Weights of a small masked image model.
Model: encoder activation silu, encoder patch size [4, 4], encoder layers 10, encoder width 256.
Data: trained on capsule endoscopy frames (Kvasir-Capsule), 42238 training examples.
Rows from block 5 of the encoder of a small masked image model, named by matrix and row number. Rows with one number belong to one neuron. Each number is 200 + 40 x the weight over its row's rms, rounded and kept within 0 to 999. All counts start at 0.
After each neuron's rows are labels from the 100 images, of 14976, where the neuron reaches its highest value: "responds to" is what is common among them; "colour at peak" is the nearest of a few named colours to the mean colour under the peak. Only what is clearly more common there than usual is listed. The data: capsule endoscopy frames (Kvasir-Capsule). In brackets: how many of the 100, against the usual share in percent.
# fc1: MLP up (encoder.blocks.5.mlp.fc1.weight, 1024x256), inputs 52-103
# fc2: MLP down (encoder.blocks.5.mlp.fc2.weight, 256x1024, transposed), outputs 52-103

fc1.741,236,207,192,196,179,194,154,223,191,221,186,138,159,132,229,213,142,244,153,197,173,199,262,233,174,197,247,251,196,159,173,215,86,161,199,228,198,261,202,242,241,163,251,203,126,209,190,216,204,225,178,259
fc2.741,164,233,227,167,201,160,193,156,240,189,206,268,204,188,136,170,191,130,198,223,206,137,224,108,148,302,164,111,171,270,160,261,304,185,177,186,229,143,222,188,174,256,234,144,269,227,203,174,225,258,175,138
responds to: finding: ileocecal valve (72 vs 8.8)
colour at peak: black (32 vs 6.6)

fc1.680,192,203,260,125,182,237,167,144,236,127,221,174,150,195,177,208,224,230,192,134,155,234,188,236,192,171,256,230,226,244,162,160,227,188,207,219,268,255,275,220,200,177,244,192,186,151,168,221,220,165,237,146
fc2.680,187,189,211,154,239,207,185,144,211,178,201,258,227,106,236,200,217,226,165,170,165,204,176,286,234,229,283,219,189,195,165,283,195,155,164,203,207,193,199,165,218,202,173,193,294,157,229,251,216,205,192,180
responds to: finding: angiectasia (28 vs 1.8); finding: ileocecal valve (26 vs 8.8)
colour at peak: orange (40 vs 12.6)

fc1.635,215,183,166,210,209,231,226,214,143,210,161,229,187,243,184,180,167,249,160,224,151,138,138,293,135,225,224,196,184,224,180,186,192,203,207,213,193,184,239,204,131,222,181,242,191,236,218,150,213,190,107,164
fc2.635,182,212,207,147,195,196,176,128,271,213,257,229,216,187,217,147,260,216,274,237,212,244,211,118,209,192,221,213,214,251,224,180,238,166,178,204,235,132,103,146,267,189,230,227,218,202,219,243,233,199,258,225
responds to: finding: ileocecal valve (28 vs 8.8)
colour at peak: orange (47 vs 12.6)

fc1.140,151,243,203,141,226,250,174,210,223,157,244,169,142,190,209,204,263,214,171,179,204,165,183,210,163,206,219,201,256,174,224,226,194,230,193,151,191,223,150,189,178,252,201,151,117,299,212,223,184,196,197,128
fc2.140,288,204,204,196,188,199,262,173,223,166,191,236,171,165,178,134,239,229,167,192,231,247,244,153,230,225,186,213,194,224,157,154,277,176,231,211,177,226,335,185,316,139,198,242,204,166,159,204,199,204,230,267
responds to: finding: angiectasia (26 vs 1.8)
colour at peak: orange (32 vs 12.6)

fc1.67,194,200,174,192,147,268,137,194,158,234,216,172,217,206,232,286,211,178,272,237,165,128,242,232,150,167,178,299,211,133,176,242,200,250,188,203,218,212,169,234,99,91,203,188,180,198,142,153,181,244,159,208
fc2.67,181,204,205,185,215,168,252,202,202,201,222,224,183,234,209,153,177,211,179,160,198,213,166,209,227,250,234,137,225,253,184,158,178,196,200,212,200,179,228,138,250,272,242,214,192,215,216,226,236,161,190,160
responds to: finding: angiectasia (26 vs 1.8)
colour at peak: black (30 vs 6.6)

fc1.32,121,208,131,175,183,198,168,186,229,234,167,155,235,264,140,221,149,243,175,162,143,212,218,188,194,159,166,204,233,246,146,144,194,113,228,71,152,194,173,234,110,246,189,241,220,182,278,157,176,185,251,165
fc2.32,196,130,144,188,180,266,233,176,195,203,198,192,233,237,249,224,151,314,140,182,150,190,184,191,177,204,253,168,183,163,170,277,228,226,187,188,142,223,204,233,218,244,191,316,188,203,284,200,187,162,244,245
responds to: finding: angiectasia (44 vs 1.8)
colour at peak: grey (36 vs 8.5)

fc1.576,235,151,229,221,190,223,193,204,254,196,202,196,184,196,227,238,195,136,268,203,216,207,245,213,103,190,162,216,186,182,196,193,227,221,209,201,191,180,251,226,97,191,206,168,160,241,173,136,191,243,199,233
fc2.576,192,192,225,222,222,165,171,183,185,184,207,214,235,205,192,209,117,170,184,200,181,241,162,175,178,200,270,144,218,216,156,229,144,191,171,205,268,195,219,228,236,221,189,248,212,223,221,258,122,159,180,237
responds to: finding: ileocecal valve (28 vs 8.8)
colour at peak: orange (36 vs 12.6)

fc1.283,166,172,198,181,217,187,215,251,239,270,196,192,161,180,173,203,237,176,242,170,122,243,230,237,181,183,143,218,251,188,202,125,141,192,144,161,205,216,182,172,199,186,236,269,211,183,147,279,209,128,231,200
fc2.283,215,203,168,244,175,167,230,125,220,135,197,204,207,216,219,171,240,223,165,243,73,128,162,250,174,206,175,218,200,176,194,110,220,157,224,256,159,165,182,178,205,248,201,278,191,161,163,261,253,160,170,235
responds to: finding: ileocecal valve (27 vs 8.8)
colour at peak: orange (50 vs 12.6)

fc1.708,249,190,155,241,191,182,234,152,168,220,151,237,158,129,231,198,272,173,172,221,188,205,184,132,176,172,164,216,246,257,170,238,172,199,193,244,240,199,186,251,221,162,282,215,169,245,146,168,163,196,143,247
fc2.708,182,286,178,130,189,167,187,168,149,241,209,202,196,247,195,173,180,178,214,231,256,259,191,205,300,273,296,144,188,132,223,118,198,195,129,133,203,172,249,175,199,205,191,214,266,193,203,211,285,281,201,262
responds to: finding: ileocecal valve (38 vs 8.8)
colour at peak: orange (49 vs 12.6)

fc1.312,218,178,126,157,173,220,181,255,232,258,219,210,175,197,258,152,177,184,198,249,259,152,214,162,245,173,182,121,195,232,202,262,237,148,233,135,182,193,177,195,136,274,213,216,119,109,202,205,186,109,211,281
fc2.312,199,193,251,229,265,252,213,205,150,244,152,171,207,200,270,171,188,134,206,197,240,251,240,196,167,199,178,200,277,180,166,123,197,198,149,183,142,204,197,225,198,202,144,128,177,185,151,146,250,229,169,137
responds to: finding: angiectasia (40 vs 1.8)
colour at peak: orange (43 vs 12.6)