Rows from block 8 of the encoder of a small masked image model, named by matrix and row number. Rows with one number belong to one neuron. Each number is 500 + 50 x the weight over its row's rms, rounded and kept within 0 to 999. All counts start at 0. Numbers have three digits each. After the name is the row's rms in percent of the matrix's.
After each neuron's rows are labels from the 100 images, of 14976, where the neuron reaches its highest value: "responds to" is what is common among them; "colour at peak" is the nearest of a few named colours to the mean colour under the peak. Only what is clearly more common there than usual is listed. The data: capsule endoscopy frames (Kvasir-Capsule).
# fc1: MLP up (encoder.blocks.8.mlp.fc1.weight, 1024x256), inputs 0-127
# fc2: MLP down (encoder.blocks.8.mlp.fc2.weight, 256x1024, transposed), outputs 0-127

fc1.52 031:462562502565511530532541441410565490465476662489522380431423518523571418455479466560482547568524519503526444526512448459591486492413367499556539535458483525434538557550461498450466440502484530497460478391575451484544479524483502493514516454585535460448593475433411506478570501481550450420506512509525516484502497506470518568499555425470530474501505571422531461547423513505395504530504
fc2.52 044:488468434504526478473476491561475442546528371549489601493556619416389546464544531390519461468464457519443543486486501536492490429490554490425484445554508449560449425448517541520561632551552478541521428546375570508442557494461562505463469578434523548503431504579496527537441432525434500593582514562492501488527526541537454462489525540441487555497525445579480476528604509451544471502468
responds to: finding: ileocecal valve
colour at peak: orange

fc1.259 163:525535472498534537503487508487558479545567571553522488436470546579448601545475483532555577545382449456540455487456465497506486527473508607517387575522526494468469535481482444468519482398520394495450518536504487558538538415489559561458436526538517481489389560492446418509477517527533457547467481486621594443389595534553468504473488575535490524556498478467480501462599546503506495499468
fc2.259 142:507559496550543474538438396553570522508486506557530510518484505614500368483409515596489529448467464483443585558484512457548404418417494427462427543519487538513516483526536470442507471459565527476459479531437550482514443459451568510530641449493439498483508573592463466464524404451519493481454495517539544474535487464535563451530503479601530571537535505516464584435498570445516496411508
responds to: finding: ileocecal valve
colour at peak: orange

fc1.607 019:520498518532558573467475438488493516491545509508553484444520511476505435447462495480502522571467463424542467479566482464535483556446468360479533513512493562524439431518538466420529571508455513544510573462464510465492519485515537585418383444578573537512547499490416483532555538532488555431490665568512549536474455490538538466567471453490630478488547551484503559548458529481489410472623
fc2.607 029:474486529499444408495466542444516375539442548514481511547452544491444550578539511509484511450427481527410504510472442485492531548479466585514514452517543395469482525503540458529467479446524520511505422475517519556537497514480488489590562574450491488503529483500466490495486455494446483655534390438527542449524544500448461543494594484483493503511475492416517421542546559495534566526388
responds to: finding: angiectasia
colour at peak: orange

fc1.173 138:529470529482505495465443507467460496422521641468513561480468498540538491474473479450593434593550518522533554537563453484571492546497480439439567450480474529475515478525371590524531415414445546469539534529438513570508422541478562528598472479528505456490501453481437549488467525546434525518506542584511645444514488544497518572439455523555528450558467415465538498515502551426393571513590
fc2.173 125:533559474584510548468556533528529532513444460509513494413501485497479502547460560493478513467513446449465495479490521453518483547432495486550455551514564441499503584534625470490594442465595522518428534526522486452492590488496560485563533525525490545448549611508434496386559508597456521444531492521492455494473431449529572456553463457435576492496516503528561393471519522542582410599468
responds to: finding: ileocecal valve
colour at peak: black

fc1.25 131:524515530544520513485520526477455532529499472503485515492539557601513474476493542548526485500597481547487473487492461507546579497421519538530434480492528517511493528552542448588471502528531464578560456488519554500414387429588469514480467464593498445443385557389498447487583478583488515452459556425440548548581536528400423533591432499541556504449521468551455431450533479564486535485407
fc2.25 121:546468513591514521540512422566466390654514474431502457493542557449515531525478460443503475518525434530390487527528471526494554464460469462549498505535491548535513443467496558563573507531481395459459498516476401520504415517513494559555437404587478450596498608513451499545549531475448522531529559501498502459479441499423434449378474455521524491528471502446515541563550558433479479499452
responds to: finding: pylorus
colour at peak: orange

fc1.489 171:501511443531459446431519470408440436520507456559497549477588443580465501536501425485522466492504532490498413492585488527462423546503508496546537494571536520492556467525480483419534515444485559448496438508447508478563520535429488527437508415461464623552431417527372475401558483536496542499456563571443544518559516552609499453567444532431444479488430458505458545490510535427439530528522
fc2.489 140:493527433488471396507473496430496475455505533541464545545526540564474504467531580371549472542490561500593514511526506485466458426534434455539556475318532425494490417562529626497495443530495484495424554481344546486590557505448482511509509413559491598503566552553442536428563598521494469485512476621540621534577537474506505430432513504461546484518443513502488459554469393423549535530390
responds to: finding: pylorus
colour at peak: black

fc1.573 011:526481550464547515467424482514440524470549446471548562461531524504468484504537544518454470567525536492532482514633547545413569564415537513489431504531494452570498434466463484548493502441522491452440508580442571456551529477464446529501427514604395537494521541526487477459459453511446521523489545491552422491535461400533539437502378512441530482536499441512587544557530509451574476510511
fc2.573 019:532479473480494504500516462473502373530491531557494481577466558469478509491529508474543522442383459424452548482442456475560484545557498487551540478522495467449422507523586447498514524517486503552550504437529462540494542556598506511554550468439558555546421524461438512514583523515505542546517485463472570507494547526465477514503551461536577470498517532429433474518528529503482542504463
responds to: finding: blood fresh
colour at peak: black

fc1.699 023:471417470543433474456385508501562489523590574531477480406398473552524516480448500529477526532528442501529415558465492514439503517563438471406620551478533385546459530532445477511515539548479515525519476446460439542487451510513557553531443480378480517425651530444424547581538496520464431448507334450534438462528512513571547527487569474422558534426442573458498558489478536512550485571509
fc2.699 033:533598549443553544444541483480472470508409477533572517587543453525460545462612500474559505471425557480368565440492486461535493513479520502527458456501490556510507418470603504414468450449529524438568534584556521483572489574479510438480537608517486475541396463543532460461450478461451522573522609508482539523455538519465417436549490522575426455567499473484514448552578508441391453432485
responds to: finding: blood fresh
colour at peak: black

fc1.690 078:508454516446411415502481455514541447468506411479539432432449550525414486509525547461542535485456504482589531613488576508506526523514500516465509565546500494423463425507502400541601567537447409439476522439463496481500496412473505520492440569469574476558482542526577444630507397518472565437498464492497457462506536507557621422457456506442487543452482473470394517494443457479500607481615
fc2.690 072:492544451603488528497466412432418462527468530594557547431486528545507459454557486522499476477457503512479549510508395462442510595484493513482449531469446457575555544552487477576492471387524496440504440553463558516523557443529555483478541449499453500439534446510546510508502562399542500602669522448592480536487561563481498586579603505448505491482567511419583487502468462519461543485545
responds to: finding: angiectasia
colour at peak: orange

fc1.182 181:430389516543428484509465536504530549453555438568537371471442463463602494440605487472518490415453487536443483454483501515568487530479492524534546527394534499486580421583430519563553531480439469462546442496525506514588477397498529444426467511432453509561557525525597451538550575430492539424462493445513632512450453508513503507499464536576544552513509570523589574558406455461538544495457
fc2.182 161:470458483556492416584537498533533458509535488483471535557526557416491494536504482540482419481494495519487535471602472503577477505526494529461518491516487484520504523552541596462516517486398480543579558477452476486518469389584549475456504499412487543552456444449569542515536586503628465485387484494513449527420490515475441463499378477554491498506476472467585519518538482472549447593548
responds to: finding: pylorus
colour at peak: orange

fc1.563 141:553408543406513564607504423458564494498529529499531445468480547446497489593548465456555544549453604435412507430497482563488500516531520507493508610582518488494571439486453549485552447546530563373471554590474557417508490488492497550436424444592515400482415551409543510516550457536547550473485525531552499442513531455393457492538515542407564577448450476482506479496525517432496473631594
fc2.563 131:563528501480528532550503440483556433504506489453522487468555428608455551504464500488570499553438528498493474534468511482426548342444482542547558543551558490588546456516507534548512514546540480519517473505465509516546442567511498456463441416430568464474492513437547489471468492518564502491509550544426439553476513469513572446548496603453440524487533502523431502390504425524518545491518
responds to: finding: blood fresh
colour at peak: orange

fc1.306 119:547507538369609504469500396406525497540528506442430435538395515565497418466552433563472556530518500585495548506528385500404507421497448547516533607514467500524547458495465477507535581538517465498447480621481544502475510502537496505475522445531491469573427459474562543593536464422447534468487551537556511469555521534484449493486465524463510462467536468487553484582543519503538441577442
fc2.306 110:530554539517498612480452543460560474506493463543462471562570520507445377447490497465508475457589553432459661498464470504565473526509510578529483499402571450534526452460402557422480548552508536519560619467541507479511586498467471564545499494503618521570519512491478518539491496518550480341534485432534473531521577469502480533467555438526561577526446560472480533564513568497472495439417
responds to: finding: blood fresh
colour at peak: grey

fc1.735 088:430476496536497432483579467414568567509517496525430504500415572530452456454449554534494543512562501520473455500520479496576512552439555505390516512650498500583472504519456462499516508451470597463517546482515463511509496507551538560428410444422406466579507556550464461471386485488457512510512547503562568533446542508461579513509383446441536452519545543501473541449505519488495511514505
fc2.735 084:543488457525480557529461554522343501393443524588555497478496497527514453509598377502591494429489503513524489501519560625456514440530498491508512602383420472454442411444505384529495538543461453495485455515457524499488614489581472507457557507557506473518503518478553487492488524499546473528539464508505441465501486513537483511480571537513503496562497540542650463667514503479556469486471
responds to: finding: blood fresh
colour at peak: black

fc1.74 063:423450559470490502502511538486453518619505542501444462497501477477428503479378448517429422478525509476500434520551417486535512446542524562462475503476420485435430467495494606579518465456463578489534502463559497469593483545492481475508543485574451504483562444479554461521490497501388458483487421548558422497516546559570528478544493476458496402482468592478386557462524461540508482529504
fc2.74 102:515505417533471523544544420490540515430452462476555532499438550505545411540604450495502534499489493474499502531428621504496490456465475452504541457484514530552567570482431397452459505509533458458420550578525448544519550490511567499493476450498535446471474487545456517520490508457600490533530584459506494505511420448481466513511464547572501590493540450537544460496475540479511484505543
responds to: finding: ulcer
colour at peak: grey

fc1.262 115:473468593546533544438350510350460430463607516486550483420480516574478529458468494569534592468468594475513485475546446504448476520504529465533562453480541507534536429469526566498551488476487483449416491492484466591498500527452504488447542498531571578477467529517630464456477320555528520505380428431501491453517490433506549393547524414541565449569513555564461506565477445465572599527451
fc2.262 111:442595495496367500446513449626589458411488528419465514535462481457541530457461559461425528462486513516438564569434499440488449521486513423505513522481396494505522492470547472491435477441517496411467484508473477487452417569532577514527380491533492518544505493464511592485521441518513430529474410586524533533501540458475457472458430590482476471561479574506526501463484405582424538515541
responds to: finding: blood fresh; finding: pylorus
colour at peak: pink

fc1.652 017:507598487544539490484413514497458481451513541559475447376428443455447418523465480471584503442496448478499501559459460542432459522447448460517533474442501498533539474532510526518484540377443541484542533613484514467478456509503547509457415497562483477475531449523469517395511508401503484456551548453377573490469475562460550496482406507470470585485399483466536521466568512648510447495517
fc2.652 030:435436537465438428476510447493557505514525468477517508573536644587521575442517522545402557453525501568536533424447561473559533502520429495508530515524570504441461440445503485485479471585536568539468464400447516544459610506480498505465545474558553569554482577463457498539481476534542478515459431526569420477487564444549478514504534470570600455536529516565518478596440561416527549546428
responds to: finding: pylorus
colour at peak: orange

fc1.19 016:497448574493496511490599466434557492601486384484443592543323501493558474507453470507520529496509488496521498528438523535492453525607493472596505545493496509496496490531486546495479487597474493479482503437512509516487495534395420477508429512655502425472583517459437506482555541422474425485459450503486469392517396452478515546431410452515516530527495433548487515604512535570511540577536
fc2.19 027:514525477528554513493378513583442423429551578524558437461627477514435564472517560465520426482499526516424499513497490465513583500390463540466516469476494508479487530463488469517529511459527560537527512571463519510476479493545563512486639543376530564569418523493515460546418455563538539492537495442484509590490586556518486498571563528448479528479539557452477472403499487427473474405505
responds to: finding: blood fresh
colour at peak: black

fc1.346 137:472479530520476529537402500382498520521508443483540522636596417520444549494420491548477442544472508515526541542456523448505533516437507472492559526502504476494497466489464435538476547607412442550555498519450592547512482376519494495516488602568558435412570474391431495565570552546564499580534539467461505382534451419510426462488618452485512492466435510588529527533527540576528453420487
fc2.346 132:468531482581486547592497505450566579538555543495435449496442386464522449489506423458453494557477502501402484541488474455536623536453477498526569517502543491527439508529530482400498505427517521418489528506466457563457460396520465533516442399459484494576466502613449569456467520504601505517565464566521507469384483576441565504505539494516505495431628475452490478450549491456641475460497
responds to: finding: ileocecal valve; finding: pylorus
colour at peak: black

fc1.616 011:581517591407431565479516414534488504566501467473533541653410534432596507485464546487464540514444525517531511446499436523478506524508464495458567541492506431494409455514538545468522501491482567470554501341532536438386494568493477553507391499514489413534457568526454574458484539498449488493393469500573520490548443530482517545515452517481537447510484527473496361621591448458501553520592
fc2.616 018:451455465603554458483405530478508463406481513512505489408550468521368539512513508495543466523588496448417456543513563460469556521481527497564500440527531515494570482463478466600460516511514519531458516576462473562585520448455483485495611514490533588494554433387524436587470477480503526560567472522405535470440602442513565438515541477481452537492482483523523627416472590506530494446460
responds to: finding: blood fresh
colour at peak: black

fc1.133 014:555539542552506486443466473473479546484481491450486541455533458606516477453602482474429521552532483498524582513618504460429538500408470403498602506545463441525485436506449464505562598487394470403424572547492551499572531529525509511592478512569423499504528608487456569470502505486532473466465537524502549499448515416486492515572462512478627494564491414489499486534536480450571500489546
fc2.133 024:451469508495488519488521479498529366531478512583536462531519562500477518512486505540536503437487480497505435547422480535523524568557518547517500486501484503545505484529586495527485480481551524609587475441475512541512527468479459489459517510468538505540464398542506450469529490534453517552549493497505487472567579459486473458422503449475521517457493527468446521592586498523566544494446
responds to: finding: ileocecal valve
colour at peak: black

fc1.39 012:483530480517529519464471516421495517518551460467529550478531498501518429433515532448385521529510458467577533518573467405401566550417482388421616521498491461511452396495516513446570518441375526419467514487488546511593541514459485526509467507542544500478518580493457534435587498471511551436486534559504540464531514474539596500563446480455581485488506427480487493544511558449529512464623
fc2.39 021:521486570511490486461501454527515339479441546567501457547460552465453511525533457547567479467449524516410441505486484571568516546527481590545497480491450474539470547529512428535449521499566491585511483503457490515501496483575499505505513551432455526560505440478446493482491466532466500584522512465520498495514528498437404506459574460505557488514482553491491534552539454514522506510367
responds to: finding: ileocecal valve
colour at peak: black

fc1.590 150:559513397451516505511523556540474483542604555565460434490522552434541552496517546524540577366563543404593522533542484454508485569392535494403503471535571436547519383492429539521362493475519510511529500432504573509501464510536426456486472490503548440452436547506475458475534540526433551483463483522545462465542583473515489561516556437465486525509420584514496568431489546491578537545596
fc2.590 137:536473473558491597558442494516561527392493477490430529430507553495509419480509519445494487477488500434491490399543493435557530491384599521444532481598467555590522512505508476401392613568500456509555477542484500478489428539532534579506483562628569393447564542533531432487565549571510460522532472497583523536444534450451404517534547401489539541495485478520482439494592513545461469537587
responds to: finding: angiectasia
colour at peak: orange

fc1.22 126:500485499475503587459418452527439582455444439491443489505489498540607590449450479506541420492549493475495444477519512427531471453556503450540458451585419523560497537522517498486499542557534476639514560465608549551482524435633496480530408505601571610548567531481513456428551497516564504494499583449465554402486473399489492481474456513463548462537484439493577443441590508562586452496503
fc2.22 132:485498502442522589496506505636480358439395489528497460565496552527475411535561491512443475462492494546614474478534497460445483559482520467547476541563515405445484461559496548467520478446473462490548550537461536460384434436542478499445501533479600551464523546598490468560397505529496507477406566524488480522493436520484468540515494451556513425417509526491548476506547578547506535600536
responds to: finding: blood fresh
colour at peak: black

fc1.596 150:548504445432478464524481547493487421491493488500472423570464542477598560483488526525500531520513475542531431478479521583484493521546523535447623511593574455454532378538515477502488510585498436450484464453483500406508455390446472610600562487484461492572477515468464568527537562407482363476460584536482447508535531369600519571416433545538426489476532459492549509498388485528495527525568
fc2.596 152:397520467470484529394486431607555425528456388430511586414525541523523383517486480445421524563539526523399579474464503497543548562506433536556516531562472529576499472522522487553429468437573547544458470523548504498521438577378495498432459369534515481476558462445586545499514536496540614535505407429540566460471629453463481485470582482421509591507499599474448453500554475490467490531479
responds to: finding: blood fresh
colour at peak: pink

fc1.548 017:523502462495546446438378514473516508568467429536501517512484456491516534543425499514467508456494516482499463554507462605420544533500474466481481490529520546577501447488493484503460533523500521510485552494475561504499441532551412512522465478490356572514517542443529544481458458443477431486417449429594535507460527495472468424440453487405510455622473380542499593453528440494570532596594
fc2.548 027:534539488431462594522562447535461428431550521545471532493482548522490474420602535522525462475524488492544547488551624430564471581548564563560543490488488441452476541531556477540543497476515478548508454534501471472537610488462528467524543600518539447529458499531468453527532516541492579553523477516383502545524484494500577476517502471581483601424514622401482434497537569466435511431408
responds to: finding: angiectasia
colour at peak: black

fc1.645 114:468509566502555484461545494418527470515452543468553472523570450563462520550525564494561448485529518533515434485531612433539495625486465442556468518493503429495532629479433499442503505571581453434501539644456436444563452503501528504550556511482451509490487525493414494496556589587546541464398435546489493492503495534532487486526490570500647468439451484435562544407478567513440490504465
fc2.645 113:533483477543533493552550635571439534513509532510510487463559406502499430530431573622433508443483439500416494569475525425448520495519430486528564489401474532585513451488472524495497461520547501421434539449540518449504583517550513545502485554491494565453505556500439487467471492449473482508534547533476464440498511486473600455647504501459489545473555488509506424462489473596598503436549
responds to: finding: ileocecal valve
colour at peak: black

fc1.273 018:496511528533595459485384464404509482558494489472468486455473463498488463438494486476348544463477479431511474560522442466505448566556449500414629518467515490436480536512410534413542461408443493536478418488475493495575494543479492529574511428427513510422635534432427469462567564537412437474540549402530465503517517463511545438489540500553513482451476484442438565520447573501499503536525
fc2.273 027:502518516444413559479559542567522457526465524574547510507476566521580576510546487530610522509537505528485531487479535511467547468462472426545477478498455510601510428526558445527422570585549489500505563490479500490459470524498551441408465603542522496577409495578524538507472437443533494542417490586465517462559507537494408531497477538426502503533537533567558435540583463541569470489514
responds to: finding: blood fresh
colour at peak: grey

fc1.6 015:559498515452535394470437461559423501533476469499498530436495424499435494430532481496386530538457536478522478530556487559491474568460518475510565505496514458516468422478422498474562476357415388440440552454452553480543491506474475554599449449493455538505551543512526481502452547480424519509542519451502494530538481438512522360488436579470518515476457446510536501531557508516548508517587
fc2.6 024:474483486525465583529491442413539400490542479504490475604475619484528553530482503537574509473501450467483536506448526479485564500506430523538490473535468463531473450524529454508438535571557563577520504520510497504518557529545523453445547563544534494574459521462459495439553467505529487515452506536503513424528543495476472536515514441519592439563507489477465510518502514482530548484440
responds to: finding: ileocecal valve
colour at peak: black

fc1.685 014:526477515511406554528517388535566480524485450540524547466401546502529507538478504456447584450524518501470549476481436490528536604474430448617479444436568441561446448490536520493456548566511497613492558413481464469556425508449487526440374541503456563500475530486450508462451529524495516473434512573536398459542473503366513463562488526464592544487565546545549496509498526453529458472533
fc2.685 023:476516501529578403508479532454456413479545513459515518493528466480473435467517505543624424526531463470517471538503530492507467434517548585442558574591493563439519586478510511581538548422475534430499411540486524490447586515449481486582596411543568465516563496460504522536535512499488457509596509420485536504471565516596501503413553396461427493497403490378470500543516539436506566539551
responds to: finding: ulcer
colour at peak: grey

fc1.73 170:521507429418542559495432433505580427591479418454454517563577519499486502444558524516497499482557607339556358403475492512438508484511489442455538518578479459468559521551477620471459475518499579522529543605524537505460435544524460453497450570529560480473456510519417549484407462528528476496537458499516500431589465546473519433530544494568486473537502476369467416488577519545480548491536
fc2.73 148:456533476530530390425534508488457599520478515608497494603501465476564547459440445576509571533521465616545457548647540436534522466486492477530496575501452542475513456474545460468533466444476514534487535516508510454432516405583483535476496494426467488575508532548568517500544497485518479476465532433511466528472463478514517482526486487509554501347527477542578576542490527449506434518496
responds to: finding: ileocecal valve
colour at peak: orange

fc1.618 033:490507483451585503444502508457502526541562514469571456492452488488604532473584429598453496549514480553472474479538426467397466485548504534365455552514463433490536530504405538487560549547535407506448427538456494503559461544553535569471473492503468372478516520450446505554503551520533460518540542530546488499476554487553441455512438470495481511476427572513526530609476379484390576583443
fc2.618 051:516494494537464521503472528554507487453455482556489511544527527506389498491485556388541518481482512447581523444447523418522498511402510418639550420451520556466455488501564444522394470493474493493609621480516538521482543535462504534481526534453591636512444467555545592517456448470434524541464449525464466449515419529475482488580568572519503455443537494430512494446530608524580419418508
responds to: finding: angiectasia
colour at peak: orange

fc1.327 133:541444436403540550450468603496493539405406466537545568486477586501452527505439425570445503553535495530495539512553428419513591511530512421610465543462486409545505455541455483483474485544518495459536486457550533487487456500520516558460482485632532488443441552481538509451495489441532542525492478505497466597429478527506360400421547554567503525540463545514525483446651425480462527399463
fc2.327 131:633402369435489467564381513410476595505501441510438522487457514538468548473422553458522514536500467460491579444494501488480546541481508516448397504428458512484427535535465527505526469468507487441524573562400425483483486536437534539546546550494523535480569462573488457429487527427534482571587433549490404501435542519453551432582444495521487485497482499491455525520476554460502554566438
responds to: finding: pylorus
colour at peak: orange

fc1.255 013:475476545479589499541394441466557455543572503458547549493560517544525483486527553431406500494535537451576523511516431437432526547463423439447574553453495458511484477489460560444541446476424553479480450463469505512584454540453469514584522541463532486456566602489394564396595575465506432448498611476430500490574553465531541497544491471430559519398537501503532527545488554500516443487535
fc2.255 019:516497499544492430428556543513478457441413512542470430463403518476472526476555472574556544492473467549400469533540576548558493502440531582519521452528513483529505477542502388493398613512539499538468529517465520489516515481545571534437469480433494529549461437536511468520430420529482519556519460482572473501452497489465471515481547498499499515521472493458467441550511505536565514488500
responds to: finding: ileocecal valve
colour at peak: black

fc1.360 020:506477439460436415419410512571489500486515494455453493392559455454388533520525494447423524456519564456507452561474563553483549619510499470602558514473503494541505413473512474462541512511450459484545571462387511529452487560416484477440497540532493559473582486520464543489498466497471602466478560475377477504555457536513502471513513516473568505452477495588560629470470557511528445418436
fc2.360 032:494507536498567521565521491383504432534539522528545544583361540546590404479544476546543516503408426524476562444601467446503503470516482496422507440483503459443460526550477508534474485499563563501444400504611516448540495459591498579582473529498531476490494552508440446491595535475501453586550437458615546512444494492454537545478487448493477464516506492388497405483488488419453531579552
responds to: finding: pylorus
colour at peak: black

fc1.334 071:414486476499535508529524481512486497579591467496534533467473571494566455436464487516485374514445553545539451470529450533476426503497513443462473499486457519530563435475498459485464504518464492588487428502495453472429515506460491586433518488429473431515494485511603374533505513597516546591523601481531401474534512515534491409482558442495438489439515452500573500418512563434506514552497
fc2.334 100:551533493457469499491442503520491574415440506495486440545517457542448507567573561545570599495511457514506498427448516505565539510517543565569484609440574579510469600550528511523505563543445428422492509474522494556579468524536477513546513495418478503501458434485382618457494493477516435468493432576435495541499512534488508473539491586510488496511502586431452534527499487563495543459478
responds to: finding: pylorus
colour at peak: grey

fc1.728 171:494516520533466560499531449528503461474552483492557526510582467524483515476460529509422436525519403492413510426437588515503523557496493477401523551534532615525467506517469517457483426423454445539565463398467525481484530594435418556528430477522546498432467466489523490526480498535553558478567605384516459497536522564457609582434486493612529467452471500497445464440539536493481546525455
fc2.728 157:520435461514519520396585570424536483436502522440511478485521570553537508539517531549440448444596411453496565540474479578431512528534526509500420499487528514422474461574462447491520519446536552527522476485502518583528493613525396403517500533615531563443549459487552513474458475550518540496444517519461491501517525411487492510489524461459535507509478438533425611525532496549526485464396
responds to: finding: blood fresh
colour at peak: orange

fc1.82 020:544455423530472554520541462484506571496476442513495422416446466530439423487533438503503503557574482442477429472581643485591507491488545567534390427491548477513509461490550561536466433562478467485522460567570531593515613483432464532508480502609437562512461477487505479426510486465450540513519494496500397524480431465487508479574471505484481469543477490470510545531482557547578534422550
fc2.82 034:429572587500553525504471473531445389526492555540501596552482555477593551554447485512478471442439518532504548525422374522443501539547478393472592535541518515521435503481497418515563543439568509481473519426403462467433351507607507460478510431510492534498484577483496554600593519518563478516466549487534592526552551488521431503439447469540563502474575458526451458501567471514563506566505
responds to: finding: pylorus
colour at peak: orange